Rows from block 9, named by matrix and row number. Rows with one number belong to one channel. Each number is 500 + 40 x the weight over its row's rms, rounded and kept within 0 to 999. All counts start at 0. Numbers have three digits each. After the name is the row's rms in percent of the matrix's.
# r30: branch 2 reduce pointwise conv (model.blocks.9.r3.0.weight, 96x384x1x1), inputs 128-255
# b30: branch 2 3x3 conv (model.blocks.9.b3.0.weight, 144x96x3x3, transposed), outputs 16-31, a 3x3 kernel for each
r30.2 094:483474490521440557513497497519511517512513507551451526470500497559531482535538528615530566465524500537514466510507454466579581492504498495507514530513609559600500529459578486537570670522538591528489557574519479489539444426568525540531428490431529531542482469483539474512482506469417484410515574487499547479538543518495483508533486573549472584487483564453479492532519490487554520525481
b30.2 090:468493522543483568533506537482471519494511503543549484480491527483488495465442431471407438510474511474445579546531486506528514512481593515478538478472474526548547456482540430438503527593464482433419432539480496508495433565513531517515478573524501483536411467517552547520489526494451464427502562493488505449492481441513521473526522532523491547574448504584473481540485585539496560534486510562577565529535535428497511473476514478453518
r30.3 102:572523497537468445588455512606552510507464494563546467526445524553506458394532477463445486554497497481571491566545480577477483534488571540533485491484447516441477516475495476492393482433418568502474522467529470466539486482420453475525530528521461464508456535528524528521532484521551434518530564492554464415461472487532515439494503488417540482416526483495550492430454505506425426500433
b30.3 099:448510573527557564489553503513527478459499463538488482532518564567505492501530434503519474515450524534541473518522484471489426529460468535486485507439465489451554491504455430459548475527517522501492513476440435476489494475492495492538527443449421474443501503496484515501492548540526485519510579538453456492562518463507492539539512476433523521476569455466448527481472503465508490531490514389496462468515488527428543491465492436438516
r30.4 096:494498514592543525567500504465538552549529492512447509517568461482516483506535539510471519457527484405424518513512612467530492494511509480467451416455503488444473488496476455527515420494531522451422483455562480390502458512521464535474464434555424495491532572542484491475552468540493468504592525487552504514552513505438508554547455556456515518479451486537489408508525460513554486478542
b30.4 092:463569503436481462477512539543410504473418476483509469440496526593463479520494516503499471539447525485533470549521539496440448501462450508491504462508473471453503507488514476519508461504491497416475481507465442500445527512477580536468498419489516539509495519533487508493469501503507453483457546527443500442535426457521492461469406507458463543495540513508532523480465521452561502580546565484516498535492492560496531493484524503510557
r30.5 092:517476466512467512518557498545479493570448471489491538508428551573547478478435519534485484564463568506624487496436504558531492559559471581449479472492526486538477514535507526518471516510503480469518530504556486458514461478505498464508514462441480533431466443517544548477589448467557515507384605522536462580461521496434555471503489546516552478415458565524507463507520427421448527484516
b30.5 088:453529511545431470515499493527480448494524569535597506451448530454494499436469560443528521461477494453486462500527493490465475531497475617553491504485534528506506493509591526507502563531546486470486459434477474520508539477527501534480454551485502503521467477504505538548527498502503486469447412486473498569458468485454493528543476461564454533526467491479558541492443510578509512500464460485498517543551515380446471464497558428436515
r30.6 094:501482459550507552519553445543515537500509519594498522516472566522499499522492510441496513504562494491515494449529474482501506576513548536568444458432533538526590529530522493516449450459472484483459477438553463431490517497465552508519489469452461540505567543452444541517474523482482473515473502559543548524518513512484566536499547533535527584471497524495489479491557498560489477443564
b30.6 094:449512555456434495456404532512539476477542552520533520484502450498528522471516486471460482429418497485437499530512478565523529492488498586492581474543528537511528634466509503414471529444477439440431482506523475478496492515548474489522508517542507457559552538539551474550507494504477490516507458525516508535515414508465489488488498456502424521506470507533552485492435531503494494520506449550487504500521514480456546479495523420465493
r30.7 096:579491496479529521518523473486464438482540557419527487503525417514537513471481537487466425482503518516447549545509418481478566503461533466503443527516499515597526545501522545466441451510509471492525507535461548491493440485502549486499500518483513470531502457574472565494485561515555474526474565468476644427421513528515521441475497587476447545455448470524526475481448462452458504532551
b30.7 099:505527503504459490493472462506499500512483432518516541506453563511547468416502475450521481462463563421452478456537514449479475533535448526567490436516603529534487521521549536521483529501569524497471566434522503516485464453531483594558501464530532505510520486570556484539480472465480522512475421475505501527422465427463460511540475468493427571476464590498568508469440482550543477527448487542497516503485494459466493460491530417509534
r30.8 096:467486475479541500566468547434464500483524456469413496434489399413510490428513501482488513544523446477455483458469514405513466436503426493506489407527453509508498553506523511531486489523449486485475450529510532510508452484619507504474443465510490496479520503512454490488576515551432510482547513499509491458528441494468435509458488481460528517538492495502521522496451488451582464470506
b30.8 095:506550481441554477469534450499479514500488499508503497464546548559464452479512488433502456520555547507535432447490562437417521468421481533523427510494477477499476503511497491555571504500471615500452525503510494508459500487462456495495454475465575496476625436482507514490575553535533499526532452465511567532513491549509536450491455483455546542465555432504458457510446518473463452566484552493507502521471470518501441540488492420437483
r30.9 105:451495550524542441488492454501537503538453505490562516472443507594531564509479449510442504547482525483500502489467448565499489522554442493521507476490461466536542451476564501439419568493513484553508468534473480449485461485414484464519589493478532454540468430483479481519514497601455498506471425468457477477467511452516557523458485552502503456415491435489461505496486466531466490437516
b30.9 111:480506521508560468485579484432468475440481486502452504506517521540447444545467533471541521507488478513538557488511559501501484529490513431464525384479493473476443522513461470488463463455526509429501478468490497506415473517523434499499502462498459498505511467561442416463550510496560504518492651574387464472451532497543482479495438469469529407482470466492472411470475406455490414536469479458486517488493530487523486459473524499581547
r30.10 098:468524519452508517453508519499510476470529448435520530482440491550476527452495553403534499480455491557577479505498492468454407441505568556559548600519498527489469518474533442544528520497569456484444487491470440545454505532508413456475564454530530474549556440500490477448556488521507539541483519579509493428534514553506502471539501489497453603492522493519505479499461485483542545476546
b30.10 091:495499438428529555538519461520493501517526597437540596464456495527462464479517463512506507512496490460550544446483574465455491506472465566524487527492520568551544440446541493482529444482468576531489456454496497492491520575514490557525448510481578580525590531493545532527476498474577531446481496439440547511514528537480539502450530546469624571427599535467473475541532567526518438530553504504527529498523546519573412512472504503506495
r30.11 106:553514490498477458469530479511551463540508591477485474544442467475483501595491564538504535509472550433548500496560505505554501460522489488590425485509529434446480529508480452488443466509475504525474566508507527520453524474532507472522526491486519465561470456484494474452508426406462556552460495414456536476540514475462468520459489531533498432554565445530453494488547476551487531521443
b30.11 104:453467532452523510468454555530430450461403533481474515520513472530491495482475515493480524486421512495530546539463470536571534456483494477491456513525463486511435588516566553418498498528559458466531501461582544544464422552568494563566447491438550493525548500534500470477512562467485470542485473541491511504471454514530438499494522558443439494459470533533573548493434516472515445513493514489579497542537452471438464459460529450459548
r30.12 104:489494432479462546496485500573471518482506555596388485446517535437498422476480500486547631467461475481486533450522522511518503531503500487575509577531431431498531413496412528483451448507535493450525501501445381471426468574584478498471438546492469493525502531496507494541549523494518535524538482505496487452510553543503498495513497475503430517540456470477428494439472492555473491490450
b30.12 103:509424488418424506452465501575451482520491468500493427444512520445545597545456510446472513478529529487522458574494513519481486509473438497521486432473488441404437540469492505532546444445449467452457518546396511493484412485426394493506404497417571492462527495523543531501439467472425501490542488515510553534483429521576525483465468503505496479485490458471487519507513515450528533435478486505510491496487491420522519572486469507479451
r30.13 105:554418470541524577483544499509551488566545493496534568496424441522421453508493505541445487470484535467466555479515560522510486469596475537503572520492537509597437475603449496482501421537489440483491525474465484495487504444470460503513559490487457486539469575386540517487485538513471474507506506444417476588500447480505536469493480424461477538491486483513534592498454444576507512473495
b30.13 104:580523568512402479503478451513535513482478485482486497536504461487490508507469548511543480491456472497507465503539511487521531497454511539509425498538474564600400530513526528462461517522522428474468490424449553543508527484402519529448508502489456444456502482530537502445519482462484499457486491500523520453503469545502499497466461497502406539410448513427581562459470395499478462451493456466510488497466473471442475479470463537432500
r30.14 101:505470541453529521495508491524508476511505460551538487498555493510556534495371468424510420543523542433524490561495461490513484520518527507459522429480453518485438520458518514457430525551535542377467522456503428481477545447465490484486446516435440448478432506479490446579452524530512422498569495453515544474554532376489430468498471509502542497505530513469548474436490425531513478496588
b30.14 098:477526489557551515491455473500577513466496481549451477545559559492440472459533623531477428498474498515486509506460450481478457491519535458413477488508475453510436524536497472483468492511517519484450458499479437484540504547462496466452499431444431513449457539520432508503563512562529515498508547516475431471533514484501477434528489480460533529472496509449474424475508493487546455485392473446499398425483445514502519509490513438461502
r30.15 097:535533454625533519466485534524513551494474565552482497505505584532443462498448491672483480466455526503505481398488537477450534497508527512537475449505514475471520510559477594494500428489505471520530505505530445497465531558492540505514450456451545446469482486461466427487438468514457483510489524530576467479523500456567480433508494520488456480464518564505516453543479454480497450497497
b30.15 100:435453466475418457417446555484514492524561514445500439441479440470556503510486485478467501514460462508525523522468433523563538492487515531536517500510539515445497556481506557476528549489449555478469533508506521571502452518503500490486433459488530493548487510465495535497525555428501539479520497465495483491492442438458463520572518548569423520590521486581569489516475434501494530504508475544489548479497459461538550447529557405488518
r30.16 101:441559484423505485511492458575432463475494512505466600562509535504511464453448485520442590491429542511499515503494452545565538474546540491507526482536495548550480425467526441492493455535547452432568535496457513574594516491535541446505534469498471465494510478565527522470502522483546491441534440498552492491458558495493569491527475514564470497547527549509520467475485489508528489516501
b30.16 100:529508454584559516543495466546539568511499518473507556519502493563484390486490434466441473543457525492484500521520537513515551469569519517496489564516492498557495538510442526521450533464506504443410531505535502498501585535505544473535528474506512576585554522453533476474446531517519558513474503517441493529493491477500520507477494496532524468555530498504520524551535497472502506564572460556502529487540475528532445512480479461528459
r30.17 105:488458539513523499504555431486416496529538495464514426415504591509604485523483449471454496476496464566533484455464586473558520516514437476498472450495494467559498442555463498531486437501612493511489499475556510528467463510482471495513444481522527524519496382530516570450470513515467606487458559501477575557536516490449470539443436484498423553527505425484483546534452536512555572490424
b30.17 106:455461553501492449414473467491547557482515565496499527480475452491454555480519506507511554463418516469446559469488531486496524482580537519524520444463599516456392470482478522488512517503433512584442490434453450512461446504493529553492477488431491498562539500517634522494570548450591528508538533501439468514435579522541522545504469443537556575458483472560548471508538460476477438562552497512522466533535473482528489616506537532503490
r30.18 110:580461489485536494550489455482450463517499475446419468535424519558498506493508450517492500459482532517492517515475518517505451490532496493512442478467456528518472577510466489505536506469534514509513503521550446431465496484481533526555532489480522452585539431418481550467499429552542451487457548505516545490540447492467537539530556461505489602475532523596560499493500557511568537457472
b30.18 099:411544499446474520500492502515497530512463508474557496510516521537417499498508551510503497434553585485530521478524449498491513525578490460478500466466499433482486423524508584513547492473509434465493466555536481484518594516538511507496471465465490480455488590470577521492427524444474443479483544398545454504479451495441456545460491488484450472504441488540516510440538535440543477491513491499481506498513501573568560557523467509415501
r30.19 096:504562537442542440537538505473507476451556493442531480436545459483496544585582497574469475572471518488455563498456465478506462535460489498489551399504492558516497494558531481528482526430535497510476491466508504451536405590541519473453490517461540489567547473509413591454517556526525506525558536557511554524427442523512539439486477484602472496541459532523513539471500454463443510489464
b30.19 098:463526527530481499456505508527542544527510484500510489451518535555481404477502403517529542540428483522547489490499450500463481504479446507563562421515523449450455498519513487461483492532494544533457546456473492483515453551503484589468504498471593522529548504571530547556488545495485465564501545500512565467506576526516475510546528504450596524406440404561437461472440495523456457511524486488522515470495501475535471401456491434491571
r30.20 102:455519508567512504472544480544473600520531513537427467491464483509545539565518491460463537516484411493438510458553555428506495493490497546531492485570467490454528486488498500512405465509496503478499480484503492519432538540549554493514577454499467537475493473484476487492555529577484519504500489544442498475494478516505477452507469464487542481501535490572464531490487441441512509487475
b30.20 111:523429496458472503545444483560428520495392486524480479465490467455524546527431535530514590480527502491466459500589535505515447514546477454447435451464488406473438447515502562562582476428522469522570439550458550500467427475546405429472521437526582546485533516612526503479465500451476521448429425493561501529441444474555494548482518581492487410525473591474398492520470559486519543453443438430521512498458517434493470577492473507514441
r30.21 104:408504479525497493566487519505489464549547583540435471453422502519470506510476555477479481485449481482560520513536540482520459448478508511513538485441488480474434496473494539459408455477523484487513396496559527550474468576514477454467448505498452504501548494471508557461553488466480519553467557505467394501458510491398562409495525442485533506498514556531542470536497482441504508468539
b30.21 109:442454541425554518490578447415426495499532491445478499511443487452508413572526585468469446496561500555517416467507516451446481487464503492423457469475534526583507460459464533487504510476472406486518430488429509522437519546495460504520464543500511497623552432456519494544444481440504497442528499465527476483460417477502423497516519546598467507570485439529508450535527512491490606473492484537574550506579523434508480493481477473445460
r30.22 103:508484470508532501541475527506531575526520459455453477533561428537497540556418577624530493510580575512523563559541475485506530472457565491479418457540495539505473526568562491495460510476438506517581487499461544466582513494547577532494479496511494494502524460486480496541491506598420516549504473558458526529481513456496529524520478509530547514513474624526513546502461555507472503452487
b30.22 098:510492497533485429531495508486492501566513519490515488450437490526481474491512454488507543459489487459499533487525519458550541436530459472484449484530463509480502460446476484435504496464499532485505578481567552479501509478476439511554393464487455508453525488473525511472480543495487527525455476557519489505475486469465485500493503468505447420486469480473479518524533558527482559491485482496443472516460465558447459489456521515459486
r30.23 093:467543522523443521519481498459427486515508547589501478425551509530511526420476494423571430420540510476530539502494529552569432521605477532468539415555429494567493471525511492584417550527499547510500524484538538550549510555513453470532502539427523509471473530532552465565520499498462477533546537550462494494542523442508522483528556473506530455541540482453500528434468491509486543513508
b30.23 102:529506498466516526525560539473465473464406455497486457459460488481444497576516497503519541487524527424517478468469487460421427462430504524560475505510486463445483440505465498470503502452506527473516494438456477507570459479512416466520579514400508448573561534555492543517492461457467462522522514524461493488525509485464415471517521455481505486468482491485442449471390534530544571552418482464516402441416513523534472528554518476509505
r30.24 097:526464608519524525498505489530450450486532477509516548507527429488530510519524494477475531581519495507582470509479514467525532469519496496512582454524474489508471538479496448485449471531543502492531532445453476515489522480453471537511509477481474478468614536490424502499531540531495476544559534502455476515509539514510503477454514561555471475560512450512460546449531563500512560538547
b30.24 099:509609456410570593449500493553494492509563523503506547503481503535484427498507506484468524525432487505568570565485527515553477533547547474536577491534510548500458540485517506488492438427489456501459514480474446524540523488459471468506488486473502514529537517516494489454448528530553517476500554506480497538549497503450489530441543573474550561471578453424471422490518451503450452545531476518422499549556530452465538482499522495519533
r30.25 105:466535546487510473557490571537529513505463525549500526490471644450486521516504508486506497467443437533470469597501497500581485468490386507541499491482472498524557479541451564524462470573511446554485571537571556458431459540454518484533519481538523496567530549469545596492511415504515506462467546536482467520484467523508563537471517529510472582539477467496481522583467470451491535544550
b30.25 095:484508538541427522508502496506526469518562451524560489493523421533534537449459465468439447585565485579484543503518537538546562515622523477510514491546511541468470496483495500442524491515519470572514564573498531476472501487559478471439403545490529494491458448485519484537445449475496485475570486543490500507433517465504578521478502496473499475453478488422513476492455526476488549491561478482537467536527523497417420469450522397510507
r30.26 099:450510536548495500512474506488543478502521468492499541464499480545455522516545509487532496503453557486482503441520494480517463439451510441547504519501578503471511526441488513422628468501495474492554443550518482519423585504531537522487443493514474480501511513443490534500446428527502517459542575461490459448512525478467523549475447501489550476455465584519515465548511576511434499483570
b30.26 106:601489551495511489469492476477462503483421484464432489505487498479473463427520502503520427502499459528521451535496537511441523558591479457485440417503518500486481510457466526530499594583587481455509520477506530516487520484437517486458443420477501463526505464539500405479482486545532552514518508457550446421487482506490550470477498512530428563536499505484547414453482411468529562470412458419496491513519476481478456502547508509501591
r30.27 103:531577476497546519530491551437458446567463528551407510461467542528473517517473442567477593446485558475477574448497468486533485507492527480597591512547544525518486508478557441529543479469471577471545510516477530410536490541468567520487552442514467548500552481484498457484542458523505483453531540589557539413534515524545526509510455511527521536509469551495474558534503447530423502514555
b30.27 095:466568509564531493473440531518531497513504517531485489524501528489526531480481520537472456537480483484438540411529512485597561515473463538554510464544549419549535509529475516464462547532512522423450476465434508494497467531553499535499518542578518532518443510521521538485541535503545513528538592469482548477514493483538509483460466531508493547565552516530502526545506522502387506541520492602538542541497536468470474478482495388432458
r30.28 097:513511556541495439466469519515524429470513522447485516527467515538543499516418487499501519443482515481448460446437403522503457500483479520525570528548513604569544546445469456432509506519468536522454522484465444516564543416549476480510469466499559485526494433475516488465456509562493495519456504475482560553598468512593537515450463540507465385484486457510484498554471481481558443505478
b30.28 081:519548501478534466450498498523471530475475476454462437479523452512471447480516487467427454485475522506484472486507478447531534427431518517492501499487450483429455521448523508516513567520447532460519571534543504470469532545478578541461528527489515523514513534549571632525529506494552518498510566460469524499485541491534512503530538487462582483464509509492467456417560522583576512527490464516583484495509523492442505497470471481468451
r30.29 101:462509531433524503452476471550509527512526553561464447535488529498442537505556432579458529488485517503550515556476525509560463462477497524442481557523445504476513492492476408520523383452490467484491517520540523461511487480468459497479563448476417484500526514483533569461503513396483508552423530546490445498479478547417484432506446506516471446506501547515509487531531505466490572499482
b30.29 096:532568548428475505445501499417561457583502538519515549547462539478471499484452523540477452473482476547473425631487510560448525483557502440457486425494445446517538546531505541520486584496535496481474478452433547522420467561482508403493456495537447461500517524521498432516508504562500498585512508471536529497476473442502510491446403497502452530484395500438508447508519486456461586469469477450527467504570561471503437550441434432439474
r30.30 093:475516455554485498492526469490481533522489468468566413522483496607548553487550493523404500398505480512452518479450534508522438568465543435530434447528512468537477520520480484454447431478508491440525465507479480463519544519509545399459563433534494507530469477454529470520493493557535470482510567506533440502519563457520628475543530479518546461496493501472545513487520477515514492463473
b30.30 099:484461524483480456579528495524430468393409470464453532482513454547512475638513512495473471477456514471449488510516501501461475512446507489488496443489517437465545472456413541482524443453524518495469476489469462508532511500465434504459492484445515451513488413538537491458466504420448508490501464474459462498492419443499509518484492503512518497502480441518483454525384494530565514468459410440481439428523498458487491531414492487472521
r30.31 098:551526542506543457457565490501500479545476429517554550484461487533417441463505466422489482509526491483472440453534570538474457487575480466467535463493478471569485425464565495439490415507531561510561518529462467470482436442448447466523529549492419477517596538448499547452543519442511501524493496491526516520516476455521500539468487483537504570484442539548537547504423456484475583495489
b30.31 098:507469507542494499493493467524492518458485473494480479557429515497443480528465537448522465505555531493472408502473477504455498543468454465475505513496409482469440444493537501558609568471459438464444476526481501511533471480516470514526454530530522498583503545517489551479537467503472522516544499466490547440452481501466455561597536467611448509557484478441538529453557464604487477433476474480587520462501475443450498471528421458419443
r30.32 099:501612424501554536399489545458533489517528455491520498489535434491496494502472473564547542466462534566518548534536505477459480477505590500543478528505489467460535522467487587456474449494513507474499531437450485497438535529524504554503436506487472509470499564531519435486485466481493461468567571469521500438456504471471515558446493545516478481508495553478474482476508437516474489547458
b30.32 109:542442520490493525488474528553456482471466491492478473499483507536502577518475536472518558522510436492484497503526429467482450512496514461457403550462514476489471530405456562563520470486502478475503534486473431505455569511526485465508496403506485520495477451558560525506452424533507485482532512435467450499460375484462445499443499513461468468465459512459455553469507461499518516491469488414481455522463475414518495515497477617506447
r30.33 095:523505452515503490552497611531517437503501487475472450566455584504483473457485485604511571409449482519557507443532544502515478497501521463489429455507483524527518417426505473548541590486526524450531508487530455484542537585445480522509517525523444541522461542432496427459492511511395537500512471567473511491467489467491457516533500469504520584503470530467454474528527541494443454523472
b30.33 083:531529476475419450424477526459491557505525514429508453513540497494514496436501454409448412512471414461409520515443454508494487431461465497521483511526507535548514462509559491478540548426505462468487517482526545486535531524594488495546453522522505525486527546527580437448505501454522590490489448521506514485544471506520546494484563551495553495505530531460497471449502581486448494546507471602551530526520423577549503501448508511427533
r30.34 101:465495481470471549504524440543524545453480471572513471495430514544569471500481467429490491494466496443575505601472461513534565516472482467471528542527513494471546540480536503425506578444434561538487500466506506493516545529502522499495489480505502516510511509516448518512448507460521467523456506536482585460530518415484516542463498514540464459525526504525536582549427544462473564435473
b30.34 102:500521465497502460558528523484487552501526557486489435443510551485584590486508500543523510542524511416475461444480481531477506449529531457451506472492530521466513429495513552528551456511494485468487503467496457526517478536525497503547512559535384525487463464488500479470569474462404482524442513500448524465524498512499561551544432436495475501521493449524551544508476498588562391561448447535482519517540507443519548511498524440485532
r30.35 103:507460451594531474437467458516445486470501567571493467473523474548489428490493553495528533526447521498434509507545507458481515505527442518498499441532503480522475512548512505549428434547467454510507445436572485420441532423547559413512552480491449499582457467476500477497434516533497515496505482464445442524503516535488519487466538518471466593493539472526467501438440485497461462451581
b30.35 088:516514510521432445445414462497528558511458511453444465539540483549540572584582579488495486401465524486438538490561510501505527537553433471506500477491451525487473401530529547563542551478491442505489478541584510475459514417460530506498460488469455480539499558497528489445499525511469547475484478500446506473447503510487457466472460515514497486534526526451483473528529522474497515504509469548519497578519524531492482553438450438440486
r30.36 098:501594467517500475457467492442523498493494497513493510579522538540495483549558525539559427506493506490462448532498528488498527504496561543469487470560510539511518461499520564542467494537535459528475517480538453593458546544536469548445537518500420548573490627477495518489483528483468491498490482479479511538462502485483523512593576477452480531476480502526436512494467441466474522519517
b30.36 113:518552464466525493494544557495468512571605529474545526508564479502581447518576449535472506492486425532485568589538497525487504517466503530558514521534572516531488473443508531481506480465515490569520484460521560490506485491520477482505456489481474489536524579506499492524533517514529531572466549474480522506517589468477533562533577479492577519436547465456480509522509482540454415494450454500455504498537492466464465506414473535506517
r30.37 102:462454460511545483509551529512443547511454498496513509509606476522509499381444475429536542439550490498477514500485418507512444446472561538523469515440446469498460585467464508407502538466445480441540503458494458464544562437489515482474389489519438529561491540446507411506459455567566470480524503488500504452478540486482545499508571576467542550546507489478484491574520533419417478452506
b30.37 102:477556467478508524524561507473486473420497501458523464526467532578471449510551475487504476536440519508464539532569502463486476483471485497478473515511531494496510502539482458452445506466483458443404501494474474484505482522503456485496483477440439443512479479548515524495554580523430490556471518478417523483524554472472506428494454449457465541461475484465483495505539490449479470489462520408508497460467480569559535490494496521455410
r30.38 097:502518582442441522583477542540433465471416470616447524475608520511511462473491454464487578521437574438526487506541519485522489484478540519511525500507528450469517552487481483553411506587476461493473464488422441398503521584469499525524475481493488424549514427500568468450540505519498528467488512515488537438524444515520584545496510534558430508564495505520456475540490561460440532499527
b30.38 089:534529455539475492558518561480514560510529504479475522508481529567532449490476433483452493523416501543462570464512427452563527487481482522497412458525531558552507512512444515493549482448472554551596567461519520512455443463541505492504424516498435483559451521520473535517501553483501502451483472390484479486434492483553549544512537441454469410476440441461475483488430458526496450555502529556494505487504485553531441439488497449448547
r30.39 099:526513450543530533453512502480567490495454556482560525448550505473583524527473507465548531477488528516565516552474468463501468485502461490545570486447508523521482411426566561520383504436506556455466559477537535461518471503517505502532513461498560508619499467481498461482600518493522487492495467461488543543532534534512517499519523555571445545555524430548587577456433518508483477505510
b30.39 095:413451520479506513430518522535510551482471558537513478492505496483564494422458549450443464489457499475498515420474508473479480544470491547578545448469532586507454483510563548593532487512474452494513522498493438481532486536518491525533478489511499544579509459502563580529490413419495522494412481456496510516522504464513475495552526438478488492514495540505537562504485539497522416531547456500568520533503466515471443526505490501499521
r30.40 105:505442521570468570539512525494475471516602547533518510496516394475481584545483536513631520508507487482516466506484469478606431524486504566553454484499479495481481532516476498535453520506535484463480537494501483458608484441534418486459459511513425532503512527502495523562540499534510478554497408488523525555524491516444539515487534482612491551500497541493494502540545484510554486438503
b30.40 112:505475535453527501407603458547446505449452450500488481470471533508507498491502609465545455483452521483467516499501510456435504475402484531479485462448538542518488465493532532509527516529529560538514512479492542489512507542527449556560514470518598436585527384484557481536515503461488607466498501469515464508440460543491487483488515467507563596555499530504478486546511564536565571491490532504629487550567557523485505510493510435443539
r30.41 099:491516546548523505524525490559481521528542442487544488506474441476564521485466561485480464505485502442520467452495568517459505558510446474503434473498465505547504504456518554456554523492509421450478458508524459559458451462409461472508560519554538535548511460541513469539489503477514570533441560496455521538506551498413536487470461483520459565498520469485506472427502508486551576487497
b30.41 100:521469494452511458519547505549388507511450516497516476481534531571493483524574558501501534485446444461541560508495534501533491515549484403513541459474508498461432523482456519461461591517493481507557430485508489524502558520489482500523445459479541502523582466521531450455543535494623471535454504584496467533534534523496548491587442545484611576458528545567479495486598442495524449543525497487496502486485494528476462498471449513569541
r30.42 107:471564552481477538528534501464611552435529443572463487459568537562548493520523458388576460477519536485543492436499498474484485588464442463540471520510495506498493526455504541451406556533529505464490468444506528472503590493550489466517390499515434534477488489550514446398509443604464544540483494544475498495504486525501522563531455448463448524503523459512479468488540474426502496495558
b30.42 107:502428535506538434505518571509475502484436494541491518516495490510498505549559542505561542529489506449470444494506432487440494534512498527518448427434535424468428441530493466497475516481455538455522510454590476520469483507508482507529425478450530506592528517553524547563567471536513562543466445533479522495469544539539537609539537505521553576472452507540444504522470523503568516467427476441516432457448485492547486539442494528499480
r30.43 100:436586468516424496517503482470429450523524495503531535507515494522481487510562482478501531469563551519477499530453476509481470502456437494558533433566548535498475501555503423450507487471584487479503541493517576500555492479406512481470418572553512495434507441507506500493504459513482496511455611489431490499493557582500547526480447459499509488548507624536552499519464527485579508524502
b30.43 095:488513516475507494449485437545473505471479502496431495571577529568506505470482522543511508535435462431571504533453572452540569549537562482527515467439480462489530528487519519454475518590578496476504512471421547531517578467489516535572475493568512540551525421540589461464519437516528416453443525541536478487504483465506499533531461508536489523495519479498474525532453493483475464514554521465563467540555556492504504497460512497506496
r30.44 103:509534503483458496470549487581507622491535460443523558482555557569451472520597547488580481493533494515554542494514546528561475475454552548452487583516518504460478532447470457469436435545557391504523474559455528533455511521577497505525442538499461529533488551559538483481526478533483491508448498538444498476408530520493499465568439507491534546534485445407463530459496532488510542488513
b30.44 095:571544443543546543522501515503450502541521438490498531485516514445507460489504526543453476558547414474507518502545520550491459569488421501458478544486560472579484443493432530465474576476512487467525467510505470513432513629540483518528490522496504485586508502514558517570505461486519559502567504497554571530550510465555534480484465522501501488515536473483500488478504528481400511574470533559590493627572546507488491480520453436506497
r30.45 102:491547526413535542494559466475495499510465549490585552546432454522560584452545539450524514478513563501563447586526584505525470472523467575452447554495467513482435568502461541487547472449513523521516516533543495524502475445511506466553539535526469515574468511549543490562470535474470490495545562492521490517558453462477512555527573506553448517513528452597471587474525515522571600485425
b30.45 097:500554535523486405510462432455533464497494553519622537440474518442464558509503521532511529505512469476457520466527517501555484504553512517529528505460481454502498435533558513554559467517549498494478488538599461460469441489480516434510518527460474521546528530473527413456512455462412464477437443446553510466475450428505423502531465459534476499574442495445443495437538547441489567553535522495477540496545512526516560551507545520482494
r30.46 109:536527531530508531398458447498488495469503438456485521452446480439494524471514474457532467490557451543485558452546458451492577572403520479514484440491546489485608428584560471526537494546545543544477476527490503521476493491520482548436504550463516559545478427510452437492559548498536510502439517523449547426410516554464501519520447519403486517456460555402510463535514509494484524558518
b30.46 100:499433516551551549542517493506459486494487484434404469483519490517520524460492529424548555540511502415464473446469511459522518523533491475526554478486545502519461504412538495493539562510472451508488465475484531456471519499377472444513478435509463459441526496498524467481495428428555468466498487521502539514440442524514570508580534560515505454490491415563499487510510550505476417432546512497513492487566446462546551569562501499479391
r30.47 105:526490524466449477481520451482435471495529516543438512536499509502491436554444523513566474472476482552500535547489501481489480499533517553528450524477436540612527491463524500431502475601518479491484482448483477482544511498491519497481423507476487561438528459542452494450535512451499517550460494489478525556482526575522549473471505504411430491461498423527460556429519474470543512527590
b30.47 108:553535517486482557476541483519495469536490517533471458480536493434480529543541506512481486473480547494537496370497484461526491472483411474560527524469512489504492491499571486429539488365453477518495456481459535552561402461458474483501485517442614548577558493503576508521479464416483562512533564510551542504476464450536485461468471530577563511546585538490481539492562630482467542473471494567607510520439496507564532534521488439475516
r30.48 103:496520480504454544517492518476496546423527487427534542475552459512589529465509487501542457586505525490515536538474476500455407543440520524432454472499504520503473546483506552483449507475548462499488544507431463434447402523502494515490530527461432487503498467475498472500448546478517509428504518524538575469474533463495461576554518498489495541482504547611454546460507505471456534509457
b30.48 116:512458474467523535485516524486504498484470524516477514475449455492488490492467574531454487551644523413542489477476596411506494452460477515451485445433550469497512470587471476537556499456473495498512486490469511450523523530480495524462487462524422483532520544474420491513520498507467465481493506470492511464540493473470422492466479530444462427498486484486450508502521590504456457469512473532544522485451482478510457527513425447513433
r30.49 098:545529451552523482387516554544537547510577516525471467526579527501517461516542526554504500491513439489500539535482564474498496441504520448589546574460509487426495447525477527527525504517518497470500497496446528511502515603534510516581523479478516548446572559504538470515501404517503525520475479522474525501519572610525549501493496489494541481514537529576475470447492505400474475517419
b30.49 100:497412537500587524535483449518490504507488503472521616504494495539491522570446453475509467481453445575534473460469492478526505564494457536579585556450564513544542466457481471520544481521538475491465413439442464538483484596585451548563485540543557452524547410511519397512493464509452459474507448475485549517538503501506511522562561525525512525504481490505541540525450486461435489456539480465503484501529516503535431461455502546487505
r30.50 106:612587478555565423525447561519444519559510547495466489516550475454533504571529591512532539439525458489533541509512493449547515486427501459575525526495567469453607509524536455487512463491503569528482529483499557508482470520491469477524476572544445510552555476514463534490458528487417493468464549546463505469431543520471482491498511511501562490482513527496554492546583545492486478491468
b30.50 095:501522482431542489486458439504490496528488517446501499407530551468534509468481430392479480451451508437440474487517478471468463452467469471426488472508589439482608495462527501427514518482504524463498443428456434463455482562466467514520408553526509573495507495519499549515464461455487504530486520508450550573529450486518458558507453483498475436490448510471510538436546596472465490502464465536444466582510534505547521462512496427499495
r30.51 097:494511517452516490514451506469450542508431521483519574555500549546510473471510495439455572540536472545496472506485459519567484503487560516488425466528564539511420507540587573554566465460505558479519458499469474471495521481534485453504525547487477455514530578490522485444517524526487461460570474499535528487534505442533514513565571463540513511468475507578536466396560480524509547481496
b30.51 089:612516427537493573500472536495544550477538519490487508472522472554483494497562523495434443546462459487519562475492496542557436477514452524476547521487528494534504554499450514445509487472520495477518464489470445516546521546554498478540543482513479519514520527462528517479547494508510456494475500471459479529668494497504539542462527506499552528510536488537545592549465529450451529533495462499439507544564508551483491484453395525522460